A small image captioner, trained from scratch.
Model: 15.8M parameters, encoder arch mobilenet_v2, encoder activation relu6, decoder width 192, decoder layers 10, decoder norm layernorm.
Training: soap at rate 0.0028, 2200 steps, batches of 64.
Data: trained on regions of photos with short descriptions (Visual Genome), 203450 training examples, 0.7 epochs.
Rows from block 6 of the text decoder, named by matrix and row number. Rows with one number belong to one neuron. Each number is 128 + 24 x the weight over its row's rms, rounded and kept within 0 to 255. All counts start at 0. Numbers have three digits each. After the name is the row's rms in percent of the matrix's.
# fc1: MLP up (decoder.blocks.6.mlp.fc1.weight, 1152x192), inputs 0-191
# fc2: MLP down (decoder.blocks.6.mlp.fc2.weight, 192x1152, transposed), outputs 0-191
fc1.0 095:129083102121137095108078125160089090118140178101132135130098142131154117084130098137109076124111143165145136153169148080133106127122128145162140135116119146137116139087155114103147110091117134127106117135110133143104144133066112146111156127160123111110108097107146132159151101142103101147134089122077126119139105106085110136112136158165106117139134144146165059129122163138100152094098166123132110126110098102121111134158081066136138139147113131111183153150153113121156146107170145147139172127157135096123103117096130177130152102109138116129138131147089114155125122111133125118
fc1.1 103:120131140124118145170116106131114146102151104147119187166120157131120119136152124135116149105140103137132128123129121113135155094154109122150122111164131143118128123154127106090172092166105121166113133118127118096112123169130087127095174137186132099115145165133147119124170164117131171154104125150091127130131127116116109124081135125141078181146122127163125078111214166171118130112157137092122126156138134136098142149163180108127118133119122115111144155119156132107145170151136114130120163093117138145124131136109104081146176152095121123145105170129142154173119154149115128087
fc1.2 085:105108163113113117122103124118136125104131083156090166150105139143138093113134112127126121123093080106148090111136105105122123120107089135142105146152112129153128135136170099131142123154117141143121131091134139100112157132144124114160148140129137185124143133122071117094153138133101132116154124070173125099151141106167121156134142149169104131130134101174130096158137110128154145117090116106160135126163113133132131138113174074101126144122142124140120133127134201144138167110169150133089106142106148066134093112092131141132166149118143164182108174115095138129131161117120109072
fc1.3 103:086113096077142170131146156089142130166123134115100108114126128123109105128184149115122140113116148136127119128117083145121151126151146083134126149153090152099094157129082122149153163117133130124147152109170181115125140111129159133137114152125103135113054150160155117113125123108129117072079114135087147127073085096146109125121120153137137119128174099128114104122122152128160112141089114120117094128137080145130116122117122139101150137146072149136088139159082160124120133123103103141109122132154118144116139150125129119167083130162150163133128164102145117074089117141137097148
fc1.4 141:149103097159128144122119150133118179173155134145138128126120088142103130103131160161124139129111128127132117100122162120135116132134099146145129189181157125146136152144152088121132155117129158134117087128134143096117138108095114090124162128154129151104088158105131136153117137131136125135128127059113090100164180120158195125127098077126098110172115080175126100167128147108111175111110149119114120140123100099141113189132093112133133160104137155123164120107140129121135113147114119154149138107118159102101163126158095153139144124080165150155137140114161154094119111144140124107
fc1.5 114:128086175145107151095143132140111144112174179152110153119111105155129130103098136172139084087177120122101131130103129120138055119121150150175134144149146105111117142116117132111112108141124097140111099147125110132121086102112129122108126066145083084160131104111125178130129159104118125120132172123110117124108104126152119167154106134141119173109130135132090123144102122159172134116121125116114111125134102088113082074145185148159109123116152133121111127117110156146119142135122115141182119127173144121127074137162109103141137182131123150085155107127128137134128154125141099137
fc1.6 104:075113135121128132138147160129194126124103166113113140144149144119111124109120137161140138123117129183096142104161144132149103146122164163120104157163158108147103131143131115157122106161121173154114148126131119165144145139122131131096072155149141138109169108132131105163099131132114108127144114140130068156103131088116134137128128120143058109101135127203148174126111141104121139129127097090135162146102133183124104137134116100141124138139122106180132093102121123132167138159109160116140103131128114113128160082158155117137145107134124125127086149077179112110099098139144098107
fc1.7 086:133158112107155155145138143117139089100115117096117141091149076138126121095166161107076113160130131130124152127092095071126097115103134110150143170112115129146113092118148092136128157125171076135147126088138123128143163121130119131104119122106130155119155099116093128112122129101130119150116106149120168126097126082109105156135165115134087155149108092184108109175116169109129153111127153087167142116139115112112144123130128111135121135171091136144071125146130116140093116122161146120139113135114155118156123115167124158157106101187125124139141113106125136063127099152145076156
fc1.8 136:141127157109186107097115134091143127160137089157137111171148107117134107169161142105160148143169128152099086103171172132156137130125161160132128131146114101149110120091162107125121122124122113107105135096114138159062152086104135086161090108107172160144105090147102135092112136140095127136168095155148096173140124157114127114123128154164119127125140132155102113074158131156129116168127134129137123123133108161143145129146141119109065128137102138084135131121131110091169183136139090113121134114155101102104131142134138118129161119147091116085135134116103141149152139107116124117
fc1.9 101:168093131140175129152132141127128115123118178165123098132135118099115156170127110103126113139130191132142144164148105102120161117158111117147109134131157135119091137121125092122129123114138127150158163155135098173147099118110158115142129110110058143151105097111137123111105139136198105156111138106100127148143119117106112099096158136130131151160089122132114112104137106139158136152129164141111130136109090157150129112162087137150150172155127136146132130121098097119094148134126094185175079075138133139090157108135119080130124089170122125153130106098131113111135116106111123181
fc1.10 100:134126133174137113111127134147150171137111100149142113209142142152116143100108097073175155078105092142147149107086125121149107106134154106154153118143136127149110138102107081092112107115130178122103158129113165114122143108120132135121148133133149102097134120111175123138174061124148104116141136082080137076154113159155130144139111146129150088141154158106098063139110154137160125119123164124122156124147114160151121117147136111123151165132126127123095098105112122162093140134142125130114144151108133136119140137117118128169158140142150151081135094111168120137133125101162108135
fc1.11 116:134139083113149158114127136087124148072080135119145135126115076097138119113144122115120088135082115146134107130105100120134159182132145118138117125072115138121106140131128125125097150096152094107139105129139086112123129140099126150153138116140097119119074137158114116107109130131129153134156139115099145105075099123194098141111164136137100108131150176130122063105120170123137128125114140126163113140136078124124137131117128087118137141169104135116110157194155179157129149152159140109109120121140130103135137138140149182133104135126132172158128063127123132114147086094142134115
fc1.12 121:120088125169121129142137142099127122093120131106077122092139176155148126159138141157140133155129141142117119107128140099165136145083141126157118205141080155135144151158159152152115103113126124111151148148076150143090148140115132106155135116121114120122091113127127120156136089134137169127101093136092192145180131115133147154093125124170098078149119155156166135133122097127136122130130206130140131131112090135128074103097113092131125098122159166118125135112147164131108145136120121109155135106149113125086168106138112116103132142102122112117095123122084130110098135125156095134
fc1.13 100:160079078115156135157114166119132097131136127151162117104161125145114135116124113141126155140101121135090143095151108078087089120120117153109101144138100114146105154100110126111155125135147139177143150128125122173154109148131119187131098086163172144112113180132131146142116129127101131117121082138116116113142129091127158189171129132119113187128142140138106127076147116156113106149129128097154092131127108153141143147119083152159139126134145155144112108151096131109140116119183124114148105095144128122091120144120126091104145170104157123141106133128101101081104098174149162142
fc1.14 097:107052128125139173108108120119182117125149134130133101104128133130054158134149104146134141132138135106120132118092107097142158168158129169101143132123126126159087111105173130158157144141114155143110133119092151099139102103098151117112146138098145158100099145087137134070147114153089143129099103113086153149091140113101118121138114155129150152122138142130088122124146161146124157115105153142144105110116151145169152130111131119134131077153095097120122146143142096126133111166141171151084134121122141121154070157094129166143148117151121105123110139091084122130095111159156134102
fc1.15 112:157114114135117107140095123111112120153103144078133139157120117168125140134126118174140122092131121144102087137117103128114147130148143123169149129133171129121082124104146106170108099179051099125128128137098117124144134113135133116138116140123097167076109118128165132127139184129115161116136093136108130094099073126105141111151093132107143098124128154147085145125157184118143113123122085106136129125140077117163115060149118114149117104104155144145112122188139139141127069149173150128107104153163132129143116137138137132106176097139135134126130109138107132144124090125092152097
fc1.16 074:147141106105145136153102110151092125131186138131134125126103142153070120127104166089133104118152130109099109104144139109111088145126167163163137128194157149124084159124151142134146116114129154124139088122149133132119116110123104100140114097098126139170133174104139148171136078075068145125111149089130098137161113140156109143125154144149124124141148133132099119134152132139130146126148119058104137115093079122149133103141143152130149120097120147134117130127114123162134115122104141127144114173088166114131135129127074107095144141142145108141153176136053134085140118147139123121
fc1.17 075:124116120135108134132125081157103154119119106096115152158162144127127146139138128145096117107117152156139091121096158158125106109129151102133130142149129121081118075149124082096118129111106153162148131136130104106141132113130131138127135110147142133098093147123103068134100152132115161151108150131087130130069137101138080163122137155150135108115136092136116097133139119166141182107154077147114112098167071093068120141130129125120132100138135103144103113118139158122110141119089102125097117157130127153150080131137109067126156155110108110154110129116091100157092129161198136141
fc1.18 121:130115116102178151120120130125131155137137086166143128126142101105132100115141146137132122104122132131140126108132165132129098173106142110151147156180084116136128130152137141102103158147135140151099167127117169173089138126094103123112107132143109126142105165132132131148098126131139082112118142127136090131147198122154136139117117055116132088149124102166123117178146140086097125102114127093149145118123108177161110137120146104124097154083103152127131063125107125152111096169152123132160123095137122088159179120139119098133149135155136136153074137102152154122114113106110075127
fc1.19 083:144065125148125143153115127132098148150122139078138111128146143105137174112150129123105129137190083119172120145108123123151136164157103113158138101100112100106129111133132105140145106169080109111106094141129200142143103142141131124092146132112126103120116137085101132086132136137137153177094121060158095154169125130146145139139141151126130087161192124117152092103156131084156131133106118167158136126151126095094107131106137112150171151152151120141125113110120147136137147114142113183113095096137109127147128115109108126145099152084132120109112129150117126115142158137172124142
fc1.20 123:110134142154115115123139132076133134132151119107133128102121114140121119112151199106084072125169132136113155100140124135117097117172150164147146110128132100124105113138164155132122120101105116092142159151147122154106120140130147111076118145128153156100125151130110156165121138116121142188146153128092152113078156094099077134056129144108105131116182119063171117113151169092128157100096117118118144104150143113132157146135121110111120135121142164098080174094130126147132156153141160146151127141160125123128174163117099127119131141133139150131140146118132130122161106125089150129
fc1.21 105:148121130131132109159124127111154131118135105146101152119101114107082189158077136100163100123132088111128118154134101112088123095130148120130101156186100129093107178090141135104115136162141126132109154143097116114173166150104123106110150123126132113095097136091167090135123135159145129130187129106141117154139139148154104138123083146123102135191139116108159116160150147162127143126095113128124139111160124137153131097130106128144075097110118123163148115125160114122149106101123091167180102159112159126120158148114126101091138178123130119088130149170129166120117140135156124131
fc1.22 095:124127156125191159143080098127120150132151128124079148147134154122083100108187111148137148149152140114071137127118135129157116153126098164153102123164114120137106090132131094126146122095133116173180138139087154131119127141093133175149136121138147146130099162099133171131129168143120117163135141138171147138122169130116134104152145113094073108149110147167106134115150122107129123113158090111127101121135142132158145093134143115135150123105106139088135143120127092157154086095150104143118150119095110130114144123132085174137126151123121094164146144116109167127128095102187099097
fc1.23 083:159118126144147153090152117147160076115123152108113112112155138153105112215125140098105096147097150166107105140153162163133125155146127123126112111088126106115122185112101133168131109137097139121114215131099143146100125140144101103142108136111119145145090172132119118121154071119117143141118136126151109091120133112145120165177138132103142119121123158169154155184112132128108097115130136123167147137133091121126155132118147139073162123123120163121131131148142159150117135130159150104103106115095106127127131142132156144180110127166120179170119107121134123127136112115121166112
fc1.24 067:118141125101148106125094128158133124156091154108122123128154150105082121151112109080107128117133135103094111124126118135098162136165134110131199081118139177107102131182128105113143110160146151151104147166142126119095130136136141129122127144174158110134154089155108130115107115135117162084182134124132092099121113158117094084102139117098123143142107107065146133119155111114138130156100111139171098099151119141147133124134076119134121140170085114153111128152137103112098148123113084125162094139117123138130161163120164116110153150137144101134093124160130142067126123101172100131
fc1.25 105:145123134115156137135145170143180111165149117105106144178130145118100177126122142110121143139101131108120135123069134121168149180153141136135129122093149157164103153130183110082141170135117124164145141137149119150118121114104145124114140157155117144122157120146188123096102099129138095106111163117158127093136117086119141152121153156164132127148109128083118132110140142124129133135132119092124082113143129145162173082149118109154110101164140146136104134068129122126096171129126162145172127147094143126133096107149119151093100153116132138094171088121178101110128088130121147144
fc1.26 114:125099111145106150104141149106155092154158130112122156141156115110130127130112140151138155106161138155121128133114098132125140115140131128154108115138123138091126123087116096111138134139176147163100084130086155123168089110083116073125086123088121093153106101167155163166110138156116119112128114122097110100138125134126102156097160079152133136106157137147134144138090137139131070139170157128113085139124145120131097092172117172144152128128129114146134095180097166123119115118098129115110101138130137104157141102149125134158162112122141121100204109102169115149126154149118169160
fc1.27 116:099131141130150122101109118147142110145139112135135133097175145153091106138078157139131102142157164101168117129119180131128096145124106136121085082111147141097100117158094113139137150141102126153089150128108136156150172132155152118153142117141114149117097154135120120126110144115126171167131129107173112092105154083133135113129160076106167143147108163128130127122116096104097123176125102122107157121111116074144136126122111110128133105122080106122115109173117115157140138130172126158153145088146106207118140134073120129090153113166123162130110115095115125155138103111117087138
fc1.28 101:111122155140160150163148122146115131147132081147128130117137120176158096099124127113157117135137156172112201126165169103107179158143144119109134103119128137142160129110115144125131144145095127135101152126139128149071118160097150116156140111148144098083132124104105122094144109072183153103141117133134116117117147156130085154122138181102110128156149117151106085115098152096131106122122097178140116127142162137118139130130112142089110156120139132134084153086121143117137156115164131097094131118136096080139182163121083120102144135098125135158153141132120112097114127123098167104
fc1.29 089:137115091137128088106125140147175121111111125111153112113117158136149173120154131139178115086122146088107096149100145161120161137158138127141182156129155120135141125097098102131154084136133167144097142168088180109093117099091108103137099168134131129125109128110152135110142120119078110143124139115135101164119133117118111084119134099170139133148098142099130070140090137140131157110104129108152112131128127184135124154122098098129105114166086144101109111137168106136150121133119128122095158138163153122078131121119121125098115140151130120076112102164147176099112105102146163152
fc1.30 093:140150152102132075152159135118126182081110126103136138092109142140145161140102143102124153084105139124115150166088144160115113164128164118156148092082106082090070097137164123113168143147108109131144113135108133113118154138162172145168143160144160125145129134163123123113140139095111144126153137123142148114101133145131110170160140125137079100108134117108197110154106110089130141150167101099130114084158097141121139111129134151107108128160154124094108171081136141101153155136144157123155146097108135081101137101146123112127133119101131169149146158132136130109114130136118114117
fc1.31 114:119119159137155106122126074098084085082132106116133160113096110111140147141086133172094144106126107127112149134119165133160083132104107156122128116126109115121138115127162103117129154146097125184135094110147128151171143139124134163068105120120141162184114105199135144174126095089134136103141102091120153125169107122131133140162131170098135149142132142131117100120140172094094131161111115146097110141131141157134155068142134095079129089135117113121113137167157117129109114138103138112084148132118121100149128164137163137114122139153110110120137148103149101146142123124142163110
fc1.32 090:142134096168143116134118128128136113089189133138152147140117107112124146127131125098186105190155102136083099136122160165122143119141146108104076136149120105091128148147159129145149148167151117140141162120157113170105108127118109136131128157132137160120070146117134127130131144083101163157109130140133107112121125106142136128111138132151101150112125172104148134124112119133106197153122153128138155109154130129143149162109149140144114131041096108105106125109156084146177121139135121124103128124116139160124119103139129114159124109065164103154133101108117125107131060133167139102
fc1.33 065:156138135132152122103154107117124145095148166154129151199090126116105117186145134109149139086140102121105110162139145126095121114160108096129131122166143123140131123139131101118117155153160155110103123158148116094154133133086144117130136149111151106176172090124126079124132111108098108102139075119137095150112146153126136092109133141131105122147127129107126119147128134116126136123129106142142134077153091131151101131132105110166122102110167104130107152118146098146147203064160135125083142114152124132123104127182121083124114127176124114142165144106168087134151116103109168149
fc1.34 104:130143176159130114122108133151197124123131142131151111157121139119111139139112156098100131089124089172128109168163116128148140159131075133143127122165124137156141130102133140145149135126107128097130144123102136152161121138115110116134153169113153141141108157103085102151131173098155162106130136130160120114098139119126139121120131056193125111118106181152129131098093094111137101150135159158135136130084105170110141147157126073098096095150086120129121118134153162130168136159095119120150112143106064138132116135082148136152114126095124144171143156141142118132150156161139134150
fc2.0 086:160155143093129155123131131153154146136133091109086103141181116116131120189118149118145144154139138102105126111111108145106156176125141159121121115094122127122155109117113114113109140172117137089108118143109159136137166149146137088104108123149085151136203144142155148077109099086112131146112108143127109091100138145115113131116089097152115105088102162125061150122133101130153114124088121068149150122144142112140130138104173137120149134094148082157123166111119122161162127119121133142143150139152153133156100119169164092157087126119097114089114137120140142114128094125130103136
fc2.1 105:102145124135181084117108118164145131109138175106145118105146120122085137124127153130170097111114119092127210162082180117155116116114120169142113154113177139139147136168135079128120104159076108146125123102113105136128146114129145110119166122120115100141127153141125120125135143079136123130088106112116148113133136099194132151157081115153108147147121136114161129134134118133159092137114114116114076144116126148129094116118144122143137116134107122092167132101103116135139131124137138161100132137161110158133139132136112106107187147159086124127204143105085113124140157127133130164
fc2.2 085:159139080110151145125188121125151175133121144125161148113157114112064136153092145147125166152134110099157152152117121121133120133203108171098137138158143157113121160144128130115124136123123141129136160121149113142140110172167145137137117087093078094156136139115112144154112158118150131139135127146089104149082110154100145121117124133061134107125104142136121120102152130106153154102133105143120124108115106132103110154123119160141084083146082129172139118124105105136129115176133147115095120107125141178115164158159104099122158108136114075111118073136147152132120123130133105153
fc2.3 096:101108109155118103117153172114111132116115110136145089125106131137115159128154078149109115102123109098144130120116134121167121094137136139127147081104120140146142149138153074126145164104116105148150127151160141156153153109097131130126162120158130096186182127125126086124127132142088131078151121090091118148115128144121067111148120123134088169080170187100087094134135156103155170109125130143121126128131104131102135169171093145107122173102139117126122136105138096126136136141165127113071156120137113115128147127117160144107179125147144105133105099151122117111116143157157144164
fc2.4 149:135121139102102112131093170129155195141133114133146127106138108164113121142143141137151123150130133122125146136172135136106100179158137097132137130120125138143146148151157111134155138135161166127137133128163119142089131125104129101099149128108142085167158136086127172117132089174075116143129093114115070126118174120178186096115144075121140094116129114130162076152163138106072096143067145132141133129140148127121150150135084111131120131111137125139156124142099095138134101182131143133163165128132138080129131153141121113145151166114144132120106146121163129154094139156113135122
fc2.5 114:074155110133140138179104171131130091119125119063161150129122101121162113116098156128161135149104151113137091128130134130102125098142097104121118096151125172135154142123135122148130186180164144150125111125156156185128126111142114120196129161173122133125136151127088170110113168097153094155126128100167105101147104106163128084101086120099138089130142152128152127176145140110117150125136119132113119098095124138170113156095123114138109124091155141148122122154129110119112120131137127124109117096111113095121121118101132171138180135167096098177155142131134121148133125144126117132
fc2.6 104:121107140108143130134085091125124092113142140206152090117096089128102169126133142115144124105123107079178105123147150081077104106203135114130111120099099114139130171118142137098152143094115118149098116143144176124124126147145151095120117119133128171108124130125130143118120102178121095123110139110141136130117152116160154133112107116152146151119132122133149132131114087145092155117089109129150096148117121129116149075158125169109136139136096169118159116142116103127157139140135099142118159074127162103136162142112143111145106149080177107127124136146135176113142142127089168152
fc2.7 085:152160142118088129085134163082147104112099166130143126172119127146141142140135113149147130123118131151116098106155135144123145111116102114093100158129097133107114099105135074129104177145112151164124108108133144132141124099104201131159133176122144164107134157165130162128119122118116168119132133137125126091146081143163099084150093087128088135093157131130135159069125141127095169109104127115100113147126128114117125117130119113140191157116132154112149112123097102112155128184170095125107161161117118164122159130114156136136129113138103138116127132191138152128124149170102136138
fc2.8 142:117100081150151119140131101115151109148119114088133151131098152147152159172148147089113103128117153112142156160159100158130143120128195136071153119136149129171101107085113144136104163094128108072165151112091143126121140159101148079140173107140167155116132101118161152091173176133132110125096103077126140138160145102112156104120151168150102149102137142104130108126125089123124116144099130136124133085100089124082148101144117102124137117111159132094162142132148111132111165083149115100119123140120136097136096153137117155142114137128143136111093109109140146100118123147128125128
fc2.9 103:148096128094095112133096093116118167143114150106109119112108100103112122144090137109116127184153141134129080147142142125119152119129178115166123150086166077101141116121100108149078075163144131149151106107107123145106136128104138154135137117154117108177127115119139156117123135119115124123119143155155142173164094115152162149136123152127127130109096139155133124111161110118095110114128131157169134090146120151120150085148131132086176125103092169160158090116161090112088119154123149131111113117103099137103130136171107111166122123176141081093117133175153104117090132130110142135
fc2.10 093:120161088099119133136089112129111103169106135096154112116118082125148161146127137162094154159148128108085118069151146162157122140142106133132169124072112135129114103150125086151119166139108129108123118143124122162093146143139142097120133086113088096133138126135104127115120125157110142157125105153148073093109168123096157118154155132122110160131156128145092088110119199131111151131148128096114092123185119108165150141124096161147139125134115132093066159127151157104144145129131154090159131138159112152152143147115085110128127134123111131097164133149097133127140110154095145108
fc2.11 118:122089143079101120162125148125144112130165088133120128116138104186135142155130140142110099129128159148120141121151129135125139115140117151155102128140128164129099124119081130106144181123096135084133097120115174163136136097150169114163134114124177140089138133109139110138157122095124140111133132078118081105110167101096147137116156131116112147102128146140099142126220146171150081142129136098123102147141117154148087130122111092112117122131098137122152154142089097114179104107159105120152133096145107170113143092142165111134138131098116127133090074146101128149121125148132163150
fc2.12 126:150125135113093126120165130123130109152151099134110133154124089103127087115097107091109136134160081089132153117097146119092108147117139095150137138114106127131047123096095115119129073119128140144096106133121127139129126109118101108082170172130127115103144117167147131091155084109152132117136062134110090122083152120141117145098137116171116075105137132114126097101095178165139122118100122116106153114121109067084123142115125122121141134173123105125111143121128156128166122135109155152151138154100148143107110118115136111167155104157133113172138080165120132134126137156131168132
fc2.13 102:133160156144147152127125151146123143119127147120102127123139116134126125072123151140107130141113130131136112133166172076149137111137101151111120127159124143145097099151082131114113132138101140136123149131175166135132078111166103091174126088108103146147097137097121138109119095110100133123144134153146139108133147097107140110167087126119088137100204175137103146134147162124081134116143105117128132124129134126143091112118153126136106109141095167150107181178081153166154104121159130118080079116119135187113160137177141120156141135149087126138147160152156141110103133131151141119
fc2.14 104:087143103116134111118167137095103096162106134085122164101153130118151126140137079143139104124132153142175181127079180175171106120097135131134133143110180099142085148133125156104113167157112122111139102096119114123177123109105104113154110084127148120133144156126122153158108108156162102145151091114146134105146146152143096100183109151131136117131097136122120129107118099119159156105142109086087133125111103133128151114138141100163099131141122106153086104110136155132112162127157113097111134137117144099112145110162141125109138130132107157130146107115204081114128133095096134122
fc2.15 105:147146129142158147135171178109171129118092101148093119136120087126119142109145126131120115114152117132105145087108155149110158082113131118117109115158124094095160139153135116159184125104080137138174086102128118126141124132127085079101084089127148155120139123113128095115144153148155128144140100109129139118130195156149166129160145158153123161155151146144130126050129134157132153176131132125137142129138127149118118130080135101151131105140165127110131104085133098116115139114119124093116133107138159087172153103171110131096153120118137123093117099124168125168154129119135114163
fc2.16 073:096090130184143145108144180138170148090112100114154099156151113101169097130134136129151134149123145140175111133121109142129146136128107141134154108111099112143155121111135159110108182122166111152097139141149133115161143128108139123098118110169126152114128144159128101064119150122124126185151110131082179105125157110112142135178113098112116117148144127127135126192106143138113106108092154160147134160102148105134126157098131085117134159142151107161106159120100167090143140150169136115159123079164101121135169128116132105153134165137101136131144146130166174138115147130148121136
fc2.17 073:103158145145099123135122082121161111098163182136143107156106148132104131147149134126157159119154113133129149096129102124146123147072078189132113152131130126148133148120154058109154167144089100123109098132159079127111148137121173111149130107114096114112156158171160119111139130148093151133142107143150129106181116156119179104183125096132098142105127153108116135121111105096095056100140155127128115171114151086187141133113132144113113129138142093129151103121128110138139122110165142124133141110092100142109170162130099142116141131119114147114136129123117094118135131115116140130
fc2.18 133:123117123121097118101141153135155152123118147154140124105148105102150094118131148100137141126117117110146144115168163137111129097133113110129124151126135071130088146135118119131157143171161160169105131121102126126136145137115142104099144103145116129102136125117113083106147123166105132093171120131109084135110110100128144116105161022120125110137105112107154075148090134160084162137087106157152099153117105100151151156164114135120147126107136128114161095181120117161107086118084131086132132140122180102146138173102125150123153152096123137141111114137148140176104158106124115110
fc2.19 085:174170070130131126142095112142144139174109119164093115078103141092110064136148114157155094156081099111128145124148103145112112121127100148133166150120128141101095155139133116169142110138148130144124148105163095144123139127110108173149116113127104186135102122138106116133147147128113113139168094182116170126093094108141147103162114151116127146142156153131139130127095176154102142132116119104102135177123146111151145110120123137125135140102161111102139111133139138142160096178163101142147163134092122148153090156146135161131186145164133128106146140148159102143109123141145119108
fc2.20 122:160146162151146128130109123141178112108114140139116131095162120115074121149134108134155141116154168138136110124071118160102103128114132121153144149074107150195161145150185112117139118178081099116125104117109136122144132120121137112164152131172120130159135147159175088171126135138125129152125121149149121144121158094096129127138120111112106137118110107075139157107124099115136129108139182130107126172146110156127115122159159177095165125135151138148137100136164156160171142133092134115104134128114131123149109095130069149145126146151109113154103095144121124086149116174095122133
fc2.21 096:150097193161117091138125123128106124114122124128115115119143136124137074152114144083128152104139120095178151084152074136149158116111135118106109155172148126131144158125115126148143104159143126171132133103119096105123127109135109101118147136105145171136146143126156136122156065139105171141140150116107149140143087108137119118103131076140126134120091142145155119155141166145106134127114112142106110129139136142194119138063102124122128123138114132134171140122134149124141160192121152111125151092126110116149142147117135160144127068098145144107127065120078145170083095116130120128
fc2.22 093:111161090151095127120137129111088110104155119109124158132145167113139122150093124124121109085136089133153129136083142116130136109129136166104119096133145178156120108093143120112119152150100168140121108110121125081122111071127159112143155140130099129126122126155092094104101146134179172106095137109116141143122109136149131147136118099152148150097158113115132134129095077144122115109079169138128112093125102148118135128135106156132103103072149157127161172142081095133100152131102106084117119153135165127170108131082158153106158132140137155139137117152144082167118153134071155127
fc2.23 079:071140100128155146180140121111140124124116109141125186125119118122146148143112110099135151139101129166120100135119116124130098095135145120127120116129117125156147161184183128172123141166132120146159113132127152149128125136138138116131089132112108139120113111121154113107108137114075147116144159150123117102139072122133139098120159058128172148140137126142124117116144154099153141142093135151144120063097161122115109117155121131147165166171111122137135126122095097143116137098092096126146152160145146180111160117179102083146138148141150133139174116132124127131112143122087159208
fc2.24 062:136109162170133133113141125137096189114154105175156112126120091128176106161107124156133111140129144148150109180162144171116101163095160103148109113074153136156116121105117151131117143096079117077095130132119156116148144141114107145107148085102144074106136109081140062135158140128143098161107152149118157097116136152118135188144142146124154135103134148149127137133116169084129119104123128132121149121158130140156157112171140130123150108116117146145139121139170146112099144106151159192113129134101129120107123098113104150163101118121118141105128139105117138147141120159107146093
fc2.25 104:123115117106170122140099130125115127155130136087162166110099153139130129143075122158092093105155121162179135131115113126121122122061140164139130109110110148075132144096181126101146165134129105103137148159106135112133113101090111117115130152148159151181101137104132105071159147131127143114111129147111131122187119104079098093113141142129129169103143103110130157132091117113113134092087100136112158137174131119171094069116124156134175134096136103094131114154159118144117097147103149105130115157092117114128135121108110127130119109126155154182134131156104145129120132119144148119
fc2.26 115:133149102122085159163114114163139124143128133135175071143101113166133154090121120136136092118137122105108147115075119149107082084127118153149120135111119124166122093111127080182125166109123090139171129101107147115117126138146122096141113117188090132154115135111141158117117096124129112116136131107140141157085125166135101101193096151132136115096120093140133124172138104117117138102127130141141122139105122131133124113134137128131111066095121115104137128068153124129133123116151125153158141130132124086144112133125087120095132142110097192134102174168113140117112124115096125193
fc2.27 115:177082124135146131081138155149096140137141134112115133115145168143127120162149139119135096100114145139145097118139165145123142096135134143120135139099088122134201112124101120136167146111139115153120092181162124128166092117106130140127153150093141164131092153132144102138074136118134124120147122131087121108115131147122156111134116127116169102108141129107175101146145127126129132135091148161151142096128103086091152147145143125145090158111177094059116127119158119177164119173120102151117186154169122161119097138170107095120106145142122128137142093142113138137123140114098151098
fc2.28 102:151123122119117104136118166140110169114136119167111132129132113118115131131109182137094158112153199139101108165091114104147122079101126185120158122154119150121133120149167142092118085124102122105142109132121104086126138095173163107180094128132100109107101172127148136104118164134140129162090143122097129115122112115107151140128163162120104103125100124149116117138086119128113116131121133125128081102162162129087146108139088160109132113109164172084103108155107152113107113126120147136141138141082168159116120093148129162169122143124111101126131107090142162162183114116126123122
fc2.29 078:137186125158127172127140126150120160117089129104152127154099127097117123131135157130098097155112087087149105107134082117134120156072151105126085085086143137131145129150145113166133147129129122137161167096118107132172137109161163081078136120130134136149108114151106118136146169112156164102172088140128142113105148077138126150112162107110145088149126154141079125138124151145126115128118093134111095123141168130163126122174128128104124160096130104145119147134083118116171134159108082168166139097100164119110102094123128109134129137091134160107132111135108120147109138152128140154
fc2.30 095:135134144079126151142160112179136105122116150128143122140076080130073102122166146138126074125124169120142136105079165106108127128128127154176145121117146127114126126154127153139117090118113105116180150133111139115117112143137160117150108138160119143153083102135150095125126116098116113136108099100152088145178177148120180085096116146113147136164107142146113136111144132134084142116109166116081101133083152112118153132141160093161116167102100164122140138146092137142141195116137119140133166143121104130126104124105136100105123109100140141139151084094114116129145159121137140158
fc2.31 116:142120154089108137111142175109121153119123094121124145136143114129171150130153122128149115142142115073140133105098113109094123161163136149079148110090107119122120152128114122122142164105163114103095119141131166154122132117099129159138098178132079125121199107134122104109121132150136120145146106103147154120128146159143126095132145086129144154134104184123129147120138132103160126119162139137109098142154132118090089148112147108127123145133100091155148111112157109124150078123093128131114129058129118118115185113136092144184078104121170177101142148155146088170134144116138110124
fc2.32 093:181098132084168105095125097134160142155159175104155117107138155080141114123101143144158121122087125100131122140143169108085115093133115117148094138103119099104119105155125111149121133100120130142142157141141112082118131118129143100088151130157155118077161112149178063161107133106166131134134119122137146144132126091169124114155108120133078122101151137113139129105152138131113090126118132171159131125118106161121160050154149143092101155137141134107081146171113121157106101149109136096128127149110155139125111105103119113105150148152106151137103123122137143152109127085104126100
fc2.33 063:128123107162129167160128092166090140183099088100119066155146131104124120111118106116115146131156172128159156128121107166151094142140138147120086134094126109119094105114107127129145123092096100135164144080144103140107157143154127129149105119129138191130090185097124112141094116121140159118136123110134130132132097151131117151143132162149120108141109106122142098170150093183120127134125136119103133158096167143154181134125154189112115128147090131179127142158123117131106147147119105148123127140173145104152148162103085131106149140078134152108106105126093145122128142135141134144
fc2.34 102:113131133116109144143154130149102110083131089130111126146134088138107118109135143153128064134119081160184115118115185111123134149160130122122135172108151128135155138122113169088134094144137122151124110119110158072139092142105120118093116076090090148115129161150158176122103115130164123130190130175102118103159141168127149118153150103093134167162152102123128118093136116153137131136180147141115105127140124113100136079096150102126136158146104119100089143109124114097138076105116126132126092140160095120090162117144117104109109139127150110113113124100111102099096124140124125143